Weights of a small sound classifier.
Training: soap at rate 0.0021, 13400 steps, held-out accuracy 73%.
Rows from block 2 of a small sound classifier, named by matrix and row number. Rows with one number belong to one neuron. Each number is 500 + 40 x the weight over its row's rms, rounded and kept within 0 to 999. All counts start at 0. Numbers have three digits each. After the name is the row's rms in percent of the matrix's.
After each neuron's rows are labels from the 100 clips, of 14976, where the neuron reaches its highest value: "loudest" is the band of the loudest frequency at the time of the peak. Only what is clearly more common there than usual is listed. The data: acted Russian speech (Dusha). In brackets: how many of the 100, against the usual share in percent.
# fc1: MLP up (model.blocks.2.mlp.fc1.weight, 2304x384), inputs 192-287
# fc2: MLP down (model.blocks.2.mlp.fc2.weight, 384x2304, transposed), outputs 192-287

fc1.132 120:525476528515479516460546521500558479475446483513457477450511505567469495504507501513475529410446430495474439449511480498536538542543524525493528512488465470473474548502476590461455515533468445490502529492492545432497498415470514472489501491492542425537532545470529489489558484475520584505
fc2.132 100:460432527487568433530510515566527521464498543545515537492543425528532607409543477547543457531552551413518539544592475535535479515553488466481474452456461463535545515489529474546447559488554544497492564488472472513496500504443486492579534531520529512497473392451539489509511533478488481499
loudest: 250 to 500 Hz (51 vs 18.2); 500 to 1000 Hz (25 vs 8.4)

fc1.541 114:565502498491500521518532503534533445467549508469557459477507523522586531558508489503491481523496513486583507530456504539516474522427488505527477459486491586523502495452525506481527525441559555522537589488514447457464512538503547536452422456514506447580551578566410462429513491552491531552
fc2.541 103:497455508484546524479548536469467522544513491489418502467543469524506523462538475516519522499548488480542504572513452504554530525493504548514502480505509515512494551495514542503472465473529516517533505532466511522586523507479438504547485427485483484502512472474491457514528457471514483444
loudest: 4000 to 8000 Hz (34 vs 7.5)

fc1.63 097:481467466555607515581525486415524584510470513537521476570464553562502505443488529446485420498451467516564563515434471587523461468521434550477471458462433541503478573482460518480589437510520469576496547548414510432491488423482490505559519498509495523513478488494447496524519482532514521456
fc2.63 098:472496476491460482526485497464531498527520478503568463446469435497478489476506522447479533512503522446476491523507527530485536492478493488497486521489586462488500441442499464489460493513542533573510528496476478532506445561506447462532528527473610548496515539540487500568565497485425554490
loudest: 500 to 1000 Hz (49 vs 8.4)

fc1.270 112:532478495473469509531526475482450475448527469494481540501509471543420441505485514498539458544475485539554469469502542472574569516537473562527512537495403462498448482573471481530463492464538603548490497477521514463489461552495412502513459533491466503504549521508534510577527502499527545408
fc2.270 113:541471487512493487443487469503499514540474553515512478489471490475499485487514532504424526486516401424497511595510436538479495478511481469545494518444509539394478511454504486416538491532513499487505564446481509533602512475486518529509501532424493505411503524504520443447487508499499506502
loudest: 500 to 1000 Hz (41 vs 8.4)

fc1.742 096:521521518491574479598500572504522504423490536536487543536378502429527568557478481520483473530452464489488526478527536496523434482565440527540563482527455475483550538577461442518533522483434432574520553484524501559513535476493478456606538439512460508462489557453508440536497518513553547485
fc2.742 109:465507461408519541478491544503529524462456532515524534505514433549453505528452485464441492505503576413485515568489474462470529448505500519461500515490469554468535473488472493509416511470590481487552528483572456481534429449502447462532534512476568506555594471505474456453591508414440498494
loudest: 500 to 1000 Hz (49 vs 8.4)

fc1.313 102:533498523457469527507481547530482489462476492499509525486442471613427557580504494465490462503571583447508490478484542392504526482514486505443525425472533586447501519485467545567542494543504507460478449490423455433499460492518565563520536477472480442525489489469523532505556502528501545471
fc2.313 115:539481485473518525526490415418447548424489502511547474463554571451540520544530500501481567570513487491520531496509453509454519573451479458566490457444509483523538533532461469441502506472487587450493452501517460496466549476493550546474483498542546457543515437481509462518530523509517470552
loudest: 4000 to 8000 Hz (40 vs 7.5)

fc1.360 100:515503543468543468540481555502548550460510471428437491454503494495484500465567526516463479487496414534426493499482439460442568545561485437541487472531497511472572478474452493472527463509503476458489519526474525561522587500473429485499529398489522445456428540503553518509482512478559530528
fc2.360 120:487524480475444527452479505564463483546458495526535482537491524459521461438444481497486525523499465454456477492559473524531536467502543443471465550472471510459532554470531429487473480533520509458461528494475535580508567501383509465503519624462454443425528502541468526546500543548448447498
loudest: 500 to 1000 Hz (63 vs 8.4)

fc1.185 109:494521522443586486439455448488488579490510549498524476507527567550496463444492529451540434496475482483447570474491501551507495449501467517468509433446470433521595411458565479521449506491489531487530481585518514479546466528463408461454540450525488415424490461452486514492489466492484504491
fc2.185 094:443514512505476538461512553493479498482484567507522516486535519531459505466500511520473536532510445373572489581562476525500469524512483465517458520493561513493509460509508497487437473534541507508534564514521490517515506469499505519493532499490471476491489490490469542542537500484339517495
loudest: 250 to 500 Hz (48 vs 18.2)

fc1.647 110:461468529511484521501575541509505470470515484473489532462518548552454484553534471541468471478560447481456499454476542494510462560494502457516468424546542473506470541518467536472435453479523528456500560522494449610543513443493550603520492490507574502504476561513497573448501592537513459460
fc2.647 116:480446570483546530492437546449503538453495529504533507585521530535499504514487526473509495497471533464478532480562540546454455551543443488500444505500461455487504529528510519468471622542479540513491498524481517474564472519462556502538500526482527471558497493428437496425458475515500518454
loudest: 500 to 1000 Hz (49 vs 8.4)

fc1.507 107:539428524498486489552555485536519481489496460579458518473504530570462511526508433582481524490490493505571492496523452433562486527472487509547486425464457440490546549523439499476514513471535453515490564550487447493511537483474526503537479550466527490473433448464491518474520503485431464444
fc2.507 115:516396506513535512475444483505462539440471519547443460583485486562441495524560444523469491550490513409436536509559472530518490492481488532490460491504500556454543489518492539531519532495526530514496477500534516542462470545472472537507571483518520517463520495518485427561516458501489474534
loudest: 500 to 1000 Hz (45 vs 8.4); 250 to 500 Hz (40 vs 18.2)

fc1.37 107:474527398481575469476532490521547552463542527466389462467467523486513446555467504494529410460476497605450504514567517430568414532507436505533507487437522553452465498542464500450440520492497467550465520484488542545505457541497478473515476444504473567611513471546423520550481515479543484477
fc2.37 110:501575471487443521517469555524469523550505465537572512504515449473493544541520486446444583536466447458406518570486473546495554447522520527450525501502457527531498492536547543476504438563472496519442561441508539550477501520471549442567571574475466522437467463461489494436486463501433537461
loudest: 500 to 1000 Hz (41 vs 8.4)

fc1.548 096:593514510551481536516562511505502485466504559565499584492568470554482556502528532451524555572520419516555477508524444465495483538498577415488482541574498520502468473531466518437519447481546593458490528499424439493470496468515538584540440567466490575440461553510526565533492506508466460549
fc2.548 110:477541499472449436487512495548430483563485508456484460449483470467514446458474520536433533480570535420476472457557525491496489421549462551476504556479545507486529543472586533517501511512481482470480554500474490506511515519460508500491545531461498488441554475551446470472468474514459495442
loudest: 4000 to 8000 Hz (32 vs 7.5)

fc1.357 106:454515446496545498492456460455485593552527485543547453461574473592473439497535447424481427569495473548467487476484445539536524543605518510487445517511436560463476526486366519511571481507568484455502492476479529515493525486447523554448455568513444585498511487451453463503472528489520453424
fc2.357 100:562558510530476495505503547573544475451571514487476482528502547482504502472443515547510616503543504475454563544508503524491526479453525501526519484503555464467549511503507543563450547497494467487552510513474510504502455505530524418523535487408500409447483518533536534518529470467410484548
loudest: 500 to 1000 Hz (26 vs 8.4)

fc1.8 103:447501529493535553540407487464558509496602429486441515487476509542540456431542478530544409569540491530505455490521491442509572533496448553451514484512506567536533454455383562551588502509506516482517473489482563439510512495491578494493570473493486469452454448446422532469509436526523422513
fc2.8 104:549518489514492523480511535589476474522441526472565451475572506474470464487482549505512538455583505458490500545536454560489436488498529483459556507484542551411495546534632527460488524501528439454520509583441506535528487526458522497477484544436471494465455537576487527453476499471445520557
loudest: 4000 to 8000 Hz (27 vs 7.5)

fc1.470 094:565544490507537557501533571509476547524515463549504496455498463561508526531534461462525492570518407440509501468533448456503538574514573432467490516565481481544486491540469504490507516546493543504498526465466414454473541523502498474533456553488456530494415513513483575506520560507481455574
fc2.470 125:461504479504468481484524455513468449546512502522514501484498464456468473442436509539477534453496500466521508454512530512519534471491510518448499526531509525465503524444569551485487482476466486468489516449470533556543533510437523506479530526462470490448532494530456493521519528524442518444
loudest: 250 to 500 Hz (42 vs 18.2)

fc1.691 101:522446506546519526538497546469563472479524478525516511480471561541508538550468490490516492475477493447489432469516532505508447474519497477492525435497518528566517530435462400485503497440489535498486531479497400510388507448459475499560431527484488492523532545493439465515577518569490479520
fc2.691 107:453467494465551510515473471533521525468530513500481500519523466589466520459478531437549518550467506405518537553540465538497500473506517480490459503485419499447542478475487534493516508580569489488566496499448459533526498552532473476494527528448489506447496503521454494454535477504438524488
loudest: 500 to 1000 Hz (72 vs 8.4)

fc1.325 101:510509494522497467526520571531541455446437487554518518525558494448490452536442509567543522484452527434436524491493504555496476537389486520440549523456467457496523504519427543502543479569546525587583540531583490513510497439463552512507535530479495521463473481499490455461479503519528468537
fc2.325 118:548502521556478466447482473484538460521532590475439501503540514561504503438448543480496454522464481449527454505512469466464498517487510426545547472490534515439455513511587514475493503524499539501465468469467513489510515531498525458478516527494504471493462438485564475484491512578484555561
loudest: 250 to 500 Hz (40 vs 18.2)

fc1.364 114:482401483435488535573471515505502576485540488546487484482475540530478483469519504513454514454512576541491529539524425531517512476491507485458453438509536485453455468472535482461463531607524457505484584503422493502471495460523508497437577574484564493558478488513540510517557440426506507471
fc2.364 100:459531478488488530547512513534488493521498523487509518518603521511447453458540557465512548494555531505544545502543405469526468469467445519493455556538563509479487501487489564538537469486472510488520521510539558480528532488440471467465466441516452481420463524479543491461548415537449513473
loudest: 500 to 1000 Hz (37 vs 8.4)

fc1.717 120:514483582525454430467542478482486539567486495537477560526468539478458513481526531514532519528585510509600533538413500478434522499529467450473503454526479499503547531556519536484552541504478557549498554503533553460516486486526492484476516512486481542524536443432496474545446562484563532521
fc2.717 124:512417475455476436512401520494530462492513568482500455526486430548470504479492443525527500464498489514507522572470519488476477481551557477491526489526495474454543503560421445512616487519518463470487539474488479527523476485517486522470521555501463473437506528446514499501480464501472480500
loudest: 4000 to 8000 Hz (59 vs 7.5); 2000 to 4000 Hz (31 vs 2.2)

fc1.170 104:517496491416439524515521503450505515514577437488514513485499527501491542479559516440567486548408480527527413487487521469535498569516459546504559519503516490512507461542471531396513500507495561515430554467504589458537571491486445464498519466489441511522579515454487523481578518472486479571
fc2.170 098:457503454527462502438522504566477465485483515467522497494524456468499483496443495547458508478543452382467511530556465488525445484474463508447451556435514504398529512435601537507473487535565471490574499519525425534567464554443508521480532510416451459396514513499533522528460473518442481449
loudest: 4000 to 8000 Hz (50 vs 7.5)

fc1.576 106:489555486464456487558467498475543473540517530469472529422553476442494470524487519486465480484513463442489482529475545529536508566470480514497452459505459520517517445452477501481499510547475491425495562502522492526520423475452487501401483531468517463527576494493442562532531567464583498506
fc2.576 102:479498555521560559480548494513473551446483554485532489445565552561472555452455474565485491562514456417515479510576467532493543444568528515483524538501420477468514590409536486535500535456491502564491498501476474496497550557483442501523486513528427431524458489471510427539506516512426439503
loudest: 4000 to 8000 Hz (28 vs 7.5)

fc1.287 119:438448458535484469469502470545558520473516584512473554482533552531548474522560465530477440524512456538486463501454487475483484520569414558517482464471516453521461555537479504493491540485506484525528528530483469523526503443491505528499477482506593529573493471436458590515514507483469483516
fc2.287 117:461458497434542492499524495510469521464507461497452447571500466550494506475520507532520486526491486385458532548561482523495427548468471465458455495473491529466530527491498529459605531512560473481520487477504497495473455504469550497480519515462501532488543478479476471494506481518477477519
loudest: 500 to 1000 Hz (43 vs 8.4)

fc1.492 116:477538440506481533544474466489547521569465505523437473430551453465561459400489568452463506529543440568509511521535537510436459438511457464553460517426441556485535516460376539537564567564528553539471504530444478475566489482618464526492525512544509510522499494535430473483545583512501436533
fc2.492 105:546511456526431481514474551534497426510490533521537463533540536522459532514430504523531536552529516495468565508564436506512513531535531452452529525467537538474559506495547510469446426544482481511528526491574499543460500504459467467478534514466494461458522507458561489518493398491456473506
loudest: 500 to 1000 Hz (35 vs 8.4)

fc1.339 105:502405523538473536526501445471510477561513494467425533511528524472498501497499484493488433512492539518468453517493451480463541474508506513460463465471385480490540506409476532461380506555500596534507561496533509440472501480531482511454479467511477481442446555501493450519491546552522518467
fc2.339 091:477495505452475496415478478568482478504532438496504537473479546497451573482521475465484573450581500464490542484465472576542529504534438513496463507486510467449541533426535489539431557549526515498510557471528507492506499543501471487509512407487473461456449493497491455527584522449458493475
loudest: 500 to 1000 Hz (31 vs 8.4)

fc1.429 110:503511457484503449492503475468546486455570480546446485509465528483482507460535570452422481580484452491544509519506413449527497490476403472518481504579576483498504536484463551491508514509497497509509520574490471450542545499436565515549591454520494481467515493434527452531573558518474505478
fc2.429 104:416406560452491499485504557554487505507488606464538533533560462481449526439529517456502505528431486422433441545490528449526433546434544425504480487464431485458529584514464431468525491553568508480530545498484504525519471534483445453526554417506517480505501552486408505517580468541440478499
loudest: 250 to 500 Hz (52 vs 18.2); 500 to 1000 Hz (38 vs 8.4)

fc1.743 106:538534446455445568503454563445519485481427481527452542505533429498442482545572519566508443462495568474499485469575588511572506492521468539480525451513512562509502585497479477545489567421451545519423453484470472469467543454510530428517471525491494480616437560522505477471531481477452475520
fc2.743 109:478456501449506511461502545508510530512520495501472473510532546544445504448464548442529476482537428434511485536457431540532479520484494488486503482482485485458555526498532520468468459500538533425564505522454491474541523468495489558512489498498511483484513472488500483512481516449448521469
loudest: 500 to 1000 Hz (37 vs 8.4)

fc1.376 097:501552557560572520511533512526525466509512486538506506451515515497523576530524536579463467516530479435503475528483511444521512495597517479515534385564494568549552510476533474552463516477451529484543543509510385496490537429522470454523486491562543457516494550537464459526529536505518464564
fc2.376 105:427478543448513452455490508518489477491459496513443507534522505556434485492473485518526499491486482429498515552510463498496464504473477492522462521462440437463533471497477506485506497534520556467549553526489496541511478517457463496536473476479518511515518511475461491480530487456450519492
loudest: 500 to 1000 Hz (43 vs 8.4)

fc1.362 112:482490526500486487526597518463470458418529534477458565458525483559389478529507463541490559498534481497483545507498488406560519541432458499523470447508509464485528496525442514509496532425478481517457548497504466500522454505512549559501542515492502528595538468509437566482577554518447512465
fc2.362 121:469464476472552554467474518394464520435540501508506529576528528549536552494511484462511525498493469423488554489573515503470429548564494498509437450484489444501511552558500531453478555520460507494470468491494492521533510534481539522530523509540525492533481533443462518467476500496502475442
loudest: 500 to 1000 Hz (44 vs 8.4)

fc1.716 102:487510520480477515502447566495548469465478533480403521510482533479466539574487552511438448476506431493517515502484492462489443576602488473578501545509517597568539508399476502537509480447461552430534497496430428524460472438478458499555471467547515504521501589487494500504526553509471457518
fc2.716 110:459442528433532483451465435535574463480554455493489507537523493568474483510486492533501498499478523443538513544511466457540503458521563497497468481457461444442550454441517495471521497612545548465514527530418462581501521512514439459546472540453513523484558547500446490443513524432485475485
loudest: 500 to 1000 Hz (56 vs 8.4)

fc1.662 090:502516482537583455610519543487484458513482478508487510534466541404521555534534510544479474570483460446501487505404539448496401466530458544527481440549476538535517507495523473558502462514542446434544528521442412442469539468379480489507526492506477527472521521496450456518558553446480475464
fc2.662 105:481465499485531446511503541505559524416474448500528406501492490539474472507466512496503531566488506438503511553485491538494486477546462457499524484503481499446541500472501470510478530545540522473554514471546490485492499538509439463543556488528498448532503502486499463457555494478470553503
loudest: 500 to 1000 Hz (46 vs 8.4)

fc1.551 107:515483479539521449480522468527508442483485515530498535473549531514492555456477454504493447522520456548543430532512466528517418562484480573480436486477444398501476522530408524525520479540508520447547550490488557497516558521535466526498514527498449507559436401480473549505532513568420463528
fc2.551 111:475582471438443518517475503582492498523479537487540523487492510434502450458490575487490539470556489432449575478457527523492504476568542485445583576511530530450554523473568561516540516469491463531485507558441496523459476492451517471463496547416470466384493531557485476438478471458465479493
loudest: 4000 to 8000 Hz (38 vs 7.5)

fc1.748 100:497498520482477514503540510458512495435501502542466540501486548495440529520469534536501487446469473540569451438533537482556431544535484399490497408505527491507514478450443484554502430488458499489511469536504419499427428458559505488537471438433477536504533555479455516485535530506541493510
fc2.748 113:471484499459535481501500475540505479458513498514485455531487458583444508473459559451514512505494578454530518546484420544495487494460532486478434515464473489460550459487499539517499499549544539456547523521430448558580501532472453472499469521418508492469533514527465493501492431485447476495
loudest: 500 to 1000 Hz (57 vs 8.4)

fc1.760 103:482470494521561458503543495456493470446505492516460515488528478507529502517504465516568472421481521481555457526525584482570553470483496497507528465548474535570534521454486441471528554528539499464402517475487508579512494447548497433534495494504542552426466539484555499504499464463556576484
fc2.760 100:450421514500470510460514517514557501538484530479498549447608502499435467459447533530490481484571484436525487529473484541499479553521507501482492557529494509419513538476514533495490481479506535550469532508458556526532512479515470470532464481492497485497483459439505502559535564515492533489
loudest: 500 to 1000 Hz (48 vs 8.4)

fc1.127 112:497470524494491472498557531499529484479522502453510486484497506496582529484528470577492455527460488482448462503482529473522519521534523546547507396597541482497476515499492459560477488545549481493447529471428403523526497481485483492513510505547477576519446511511463517539507573541501481437
fc2.127 107:459511525438522501446478546491572479433477469511493435473502476540440473532447511473480492557506515434528491591544523565547492518571464519463499468475539491486500546484553566514459514540530504462519551487535491447467503502474466488543525522488493464489581481456515486504520463424451503524
loudest: 500 to 1000 Hz (51 vs 8.4)

fc1.327 106:484545445556489516540559444575461460572453573473522523484515534479486565550523513573498555449493399477531514442520503469457455476543449584505495530518505459480461467513536481476490491497520522467456496495513528489499461484473515488444485484517477580545478476563446489431582546503572463513
fc2.327 107:475495512424447481529591491539484563498476493506550525501450511479552541418531527448544496549511567515479462547468472519513484512523523465484524570456478496521538534501507531520536506486500500532500506480519477503527528503518486447505544489452469482429510506441476460474473447477450470469
loudest: 500 to 1000 Hz (37 vs 8.4)

fc1.16 120:517521475509436567581559507454481444422481560494500532468508497537493531494483469507552492430504480533524495529553493537456501525528511456522525484453541510518425486491482549475474460506537534510469485555460454560522484382531414467480558550458527560563539539485500391457525474584435455566
fc2.16 104:512489417513571495477516483549481489545477507465430427510540534518528518450495538454449538517473492428456545542566461531484533481462449507462411511454491489485520489495477513442480448546469500437435605523540524494506483513472487504521486465471527453459540481543541480451503504441447528404
loudest: 500 to 1000 Hz (32 vs 8.4)

fc1.211 102:541503518533569484587495497513549589482473550503481464465565530532524512491440470436520504526407466506531482462439491622542443450541453560495496476496472517523503598462475462486530428498508495558519495520440477434474466456464512501559507456488469537514430501510522486455450449496505499389
fc2.211 094:539510482470512519520525510506463481533510486486539463513520419504465470465477561481433508518427541393449497525554481533505534497476531506487490518489559451490482426427506465534460490539538457535481492552463524514503459454534426498533531447522584548490568497462476496513618508508394525462
loudest: 500 to 1000 Hz (67 vs 8.4)

fc1.316 117:538552519487480494449489586480528503534509514522486512525497480519515448547542495506463445485524431450552499477523475572506513485518469530512423471449540499505507541488552568440549544555483531510532506469475495488485491473534542490591519496517534513489536538527529526525498511441539561472
fc2.316 118:520446561428478530504465517498477519435519469522489466540501487531442487537549493479466521549489470492472493536506478478493444497431476516445460507522474461453516464521460480511398547555506506491486566481487518545487508518492503458534527532542477502528451553502512495508493468495401435489
loudest: 500 to 1000 Hz (33 vs 8.4)

fc1.635 118:505511505538477449564527542451495500456531518543481540533492438524427432557539479483504535516506428468507465485472471450527528508527471477499563425543507445485502601518433521558473458471485477467443460494431461572476496524474500512469545513451537533579509560535456530472598533475457495489
fc2.635 114:494424485495495505528491531500431557450513501524551464513516538511495511440504457444486512527498541448500492553578505472481527578548503485522483429480520520526542569504551499432496472474509517482491460542488479458520453552536519503556491540512513476479504466499488469522513461507506510482
loudest: 500 to 1000 Hz (38 vs 8.4)

fc1.610 097:562509448449477530450473530516430494515509471520508520452448421587449525552503518461453504485501513426474481455478538455575554474557503505481562448457518536458470561499500513492507512543494514461476470497451441442531438502514557551502512518441518501524486521555527544529576455475455545487
fc2.610 108:540504488465535516560501434424483528420477499476559443473504542484534510536516541516526553567496488476530556525523492529428517547470474488574476443439494499500551505529431468415503467467438581503466468474539477514442554469493535529508527477519543460520549438504523452508528536482534467551
loudest: 4000 to 8000 Hz (27 vs 7.5)

fc1.282 101:486509500505455497493501591526464506503429527509446485461462502507463496397508521520574495505546489487435431584560451540524420538462445531513488491421539530465553477487424572521439527462487517482482547440441554531496407556499463484486555530480453511494440467483460469484516534535502487521
fc2.282 100:500516466457525496494503432549502483570475535494512481481553472499486494443476492498427547490497476406460524487494477485500506459505492512430519522546512531472498517467549551492522539529519454486449497525484535534510494517504519454496498520421452511440556511527509495502533452498403480523
loudest: 500 to 1000 Hz (37 vs 8.4)

fc1.712 104:563491515429499522491471564534453477445493487496511521461452467605439568605503483469481490482546566422504489457467550438521508493535485493438537456440507563494518505485502546551512519541511505464466451494432472430483459483542551548508509512475490474495499497497513525510560486535498521507
fc2.712 113:539500482475528525520507403415462526429495497490551453467522565463539513557532513503508557545503478491517521498497476514446515546467502456575506452436509506504545546521450454446500484479464587466503468493514469501459528456499549537481487486547524465543522438491519456504535537490511458555
loudest: 4000 to 8000 Hz (26 vs 7.5)

fc1.746 117:566503461518461523611448514534468474540521479448509520507487534431421518455506424514524537435479464463581494549501497587553480534557494517470398515468418478468540496475548522462552456527456531512489547568526489485538476435548511525479474396555535566568502547508537496490530415522589495573
fc2.746 111:490497507515556522485494449494461512496485530553466509516508566567512554507529574533506509498547517438559516541547461482543443458550465485489513534565470485474437498504555518472452508479490480493551496524492509505504490478470495453474508533514465512462451445450575453549488539547440528513
loudest: 500 to 1000 Hz (38 vs 8.4)

fc1.19 099:516534472535542562493484504535547476438464486563528564526559463487476506543501484537531509500474485485532472482447518437533514479550443475444595426533490490518562550427464517431552450529459537477490494523487430489508537444455461558469486489467474446482451469478520437487475545548525518554
fc2.19 106:442518507469473498473482540549459513493442522493469464503533521532443496486469544496494475525515470448560475504506478535488501493523528507492494476437441459483499524513478490546539495544561538464517519516482470503526456526463480515517506515499527490499527505513527473534546497473445462515
loudest: 500 to 1000 Hz (35 vs 8.4)

fc1.119 083:475511506547570551532471524481529474476496501563456551498475533500517534532523531553488466533455495487479486469484492466497495530526455526503481459530434528571575559481495416508546555516505471509519510486485404493480515420467512497563518456523519528502451508550487414511548551441576471497
fc2.119 101:475503509461467529534493483508517511492498529544554494509490436564422498531500545517474468510458548413535532540462465502477550452457484489510543493478489551477527473492496398525471519473514523494494435521529444496532410511501412454488510508499545501532545469525480472485560505473448561490
loudest: 500 to 1000 Hz (54 vs 8.4)

fc1.144 112:514497507457517506427465573542534509447455559498455523462544456561558462546412489516515492497485552495549538499466445458480547505524512481462561443510490450513505423468511420570513466502512505493549506486554538536551531428481441504437511539517484523467514540530461477511487492547594554503
fc2.144 107:467531468524512520473507444509454493509389484511509494506442508452550535446498535531528519522484372474455498506527517565498487469563494456516461459490487528469457495437478578505428508510500552472462612537482491522523501571515473515475514532438513466499486516530480514504500479463411501422
loudest: 4000 to 8000 Hz (33 vs 7.5)

fc1.519 112:523471514509464529550558477573555505520526459502600464459472499504512540481577471545544541519490548415522534518529573511555462485511551561484487490507459507499548542423547513457488481503489532550482510571531471538502515464444458512462468459451517447561496600514529488436461512574588461481
fc2.519 100:462444505439569539455485486546480528452456551526511499503509507557468487486468528494532471479539496422503538553498443495445577507485496520536455525500539464469543503529532576500457462451515524502575496512475447517533500498496469478541513512459561538465546491498539488533529511486394508506
loudest: 500 to 1000 Hz (67 vs 8.4)

fc1.689 094:539498497498438503464444541551442462478513515536524479483458495609445569525522507480497505538514530448512499459489556444536503469509488554469573452448582545456472541481471497553510506549473535474464447500438427499528448529492538523519512469481484534566498476510516592518566484487478519480
fc2.689 112:514475491470523500538497429433452543424467482497533472465539543475565527533537487481494540567502481466495525554518465536423532564469466504530460481452522465516536514502469472417497480481469591462478472476542463507470518489471544542492520484530574469560506448491507465530541511511520491555
loudest: 4000 to 8000 Hz (29 vs 7.5)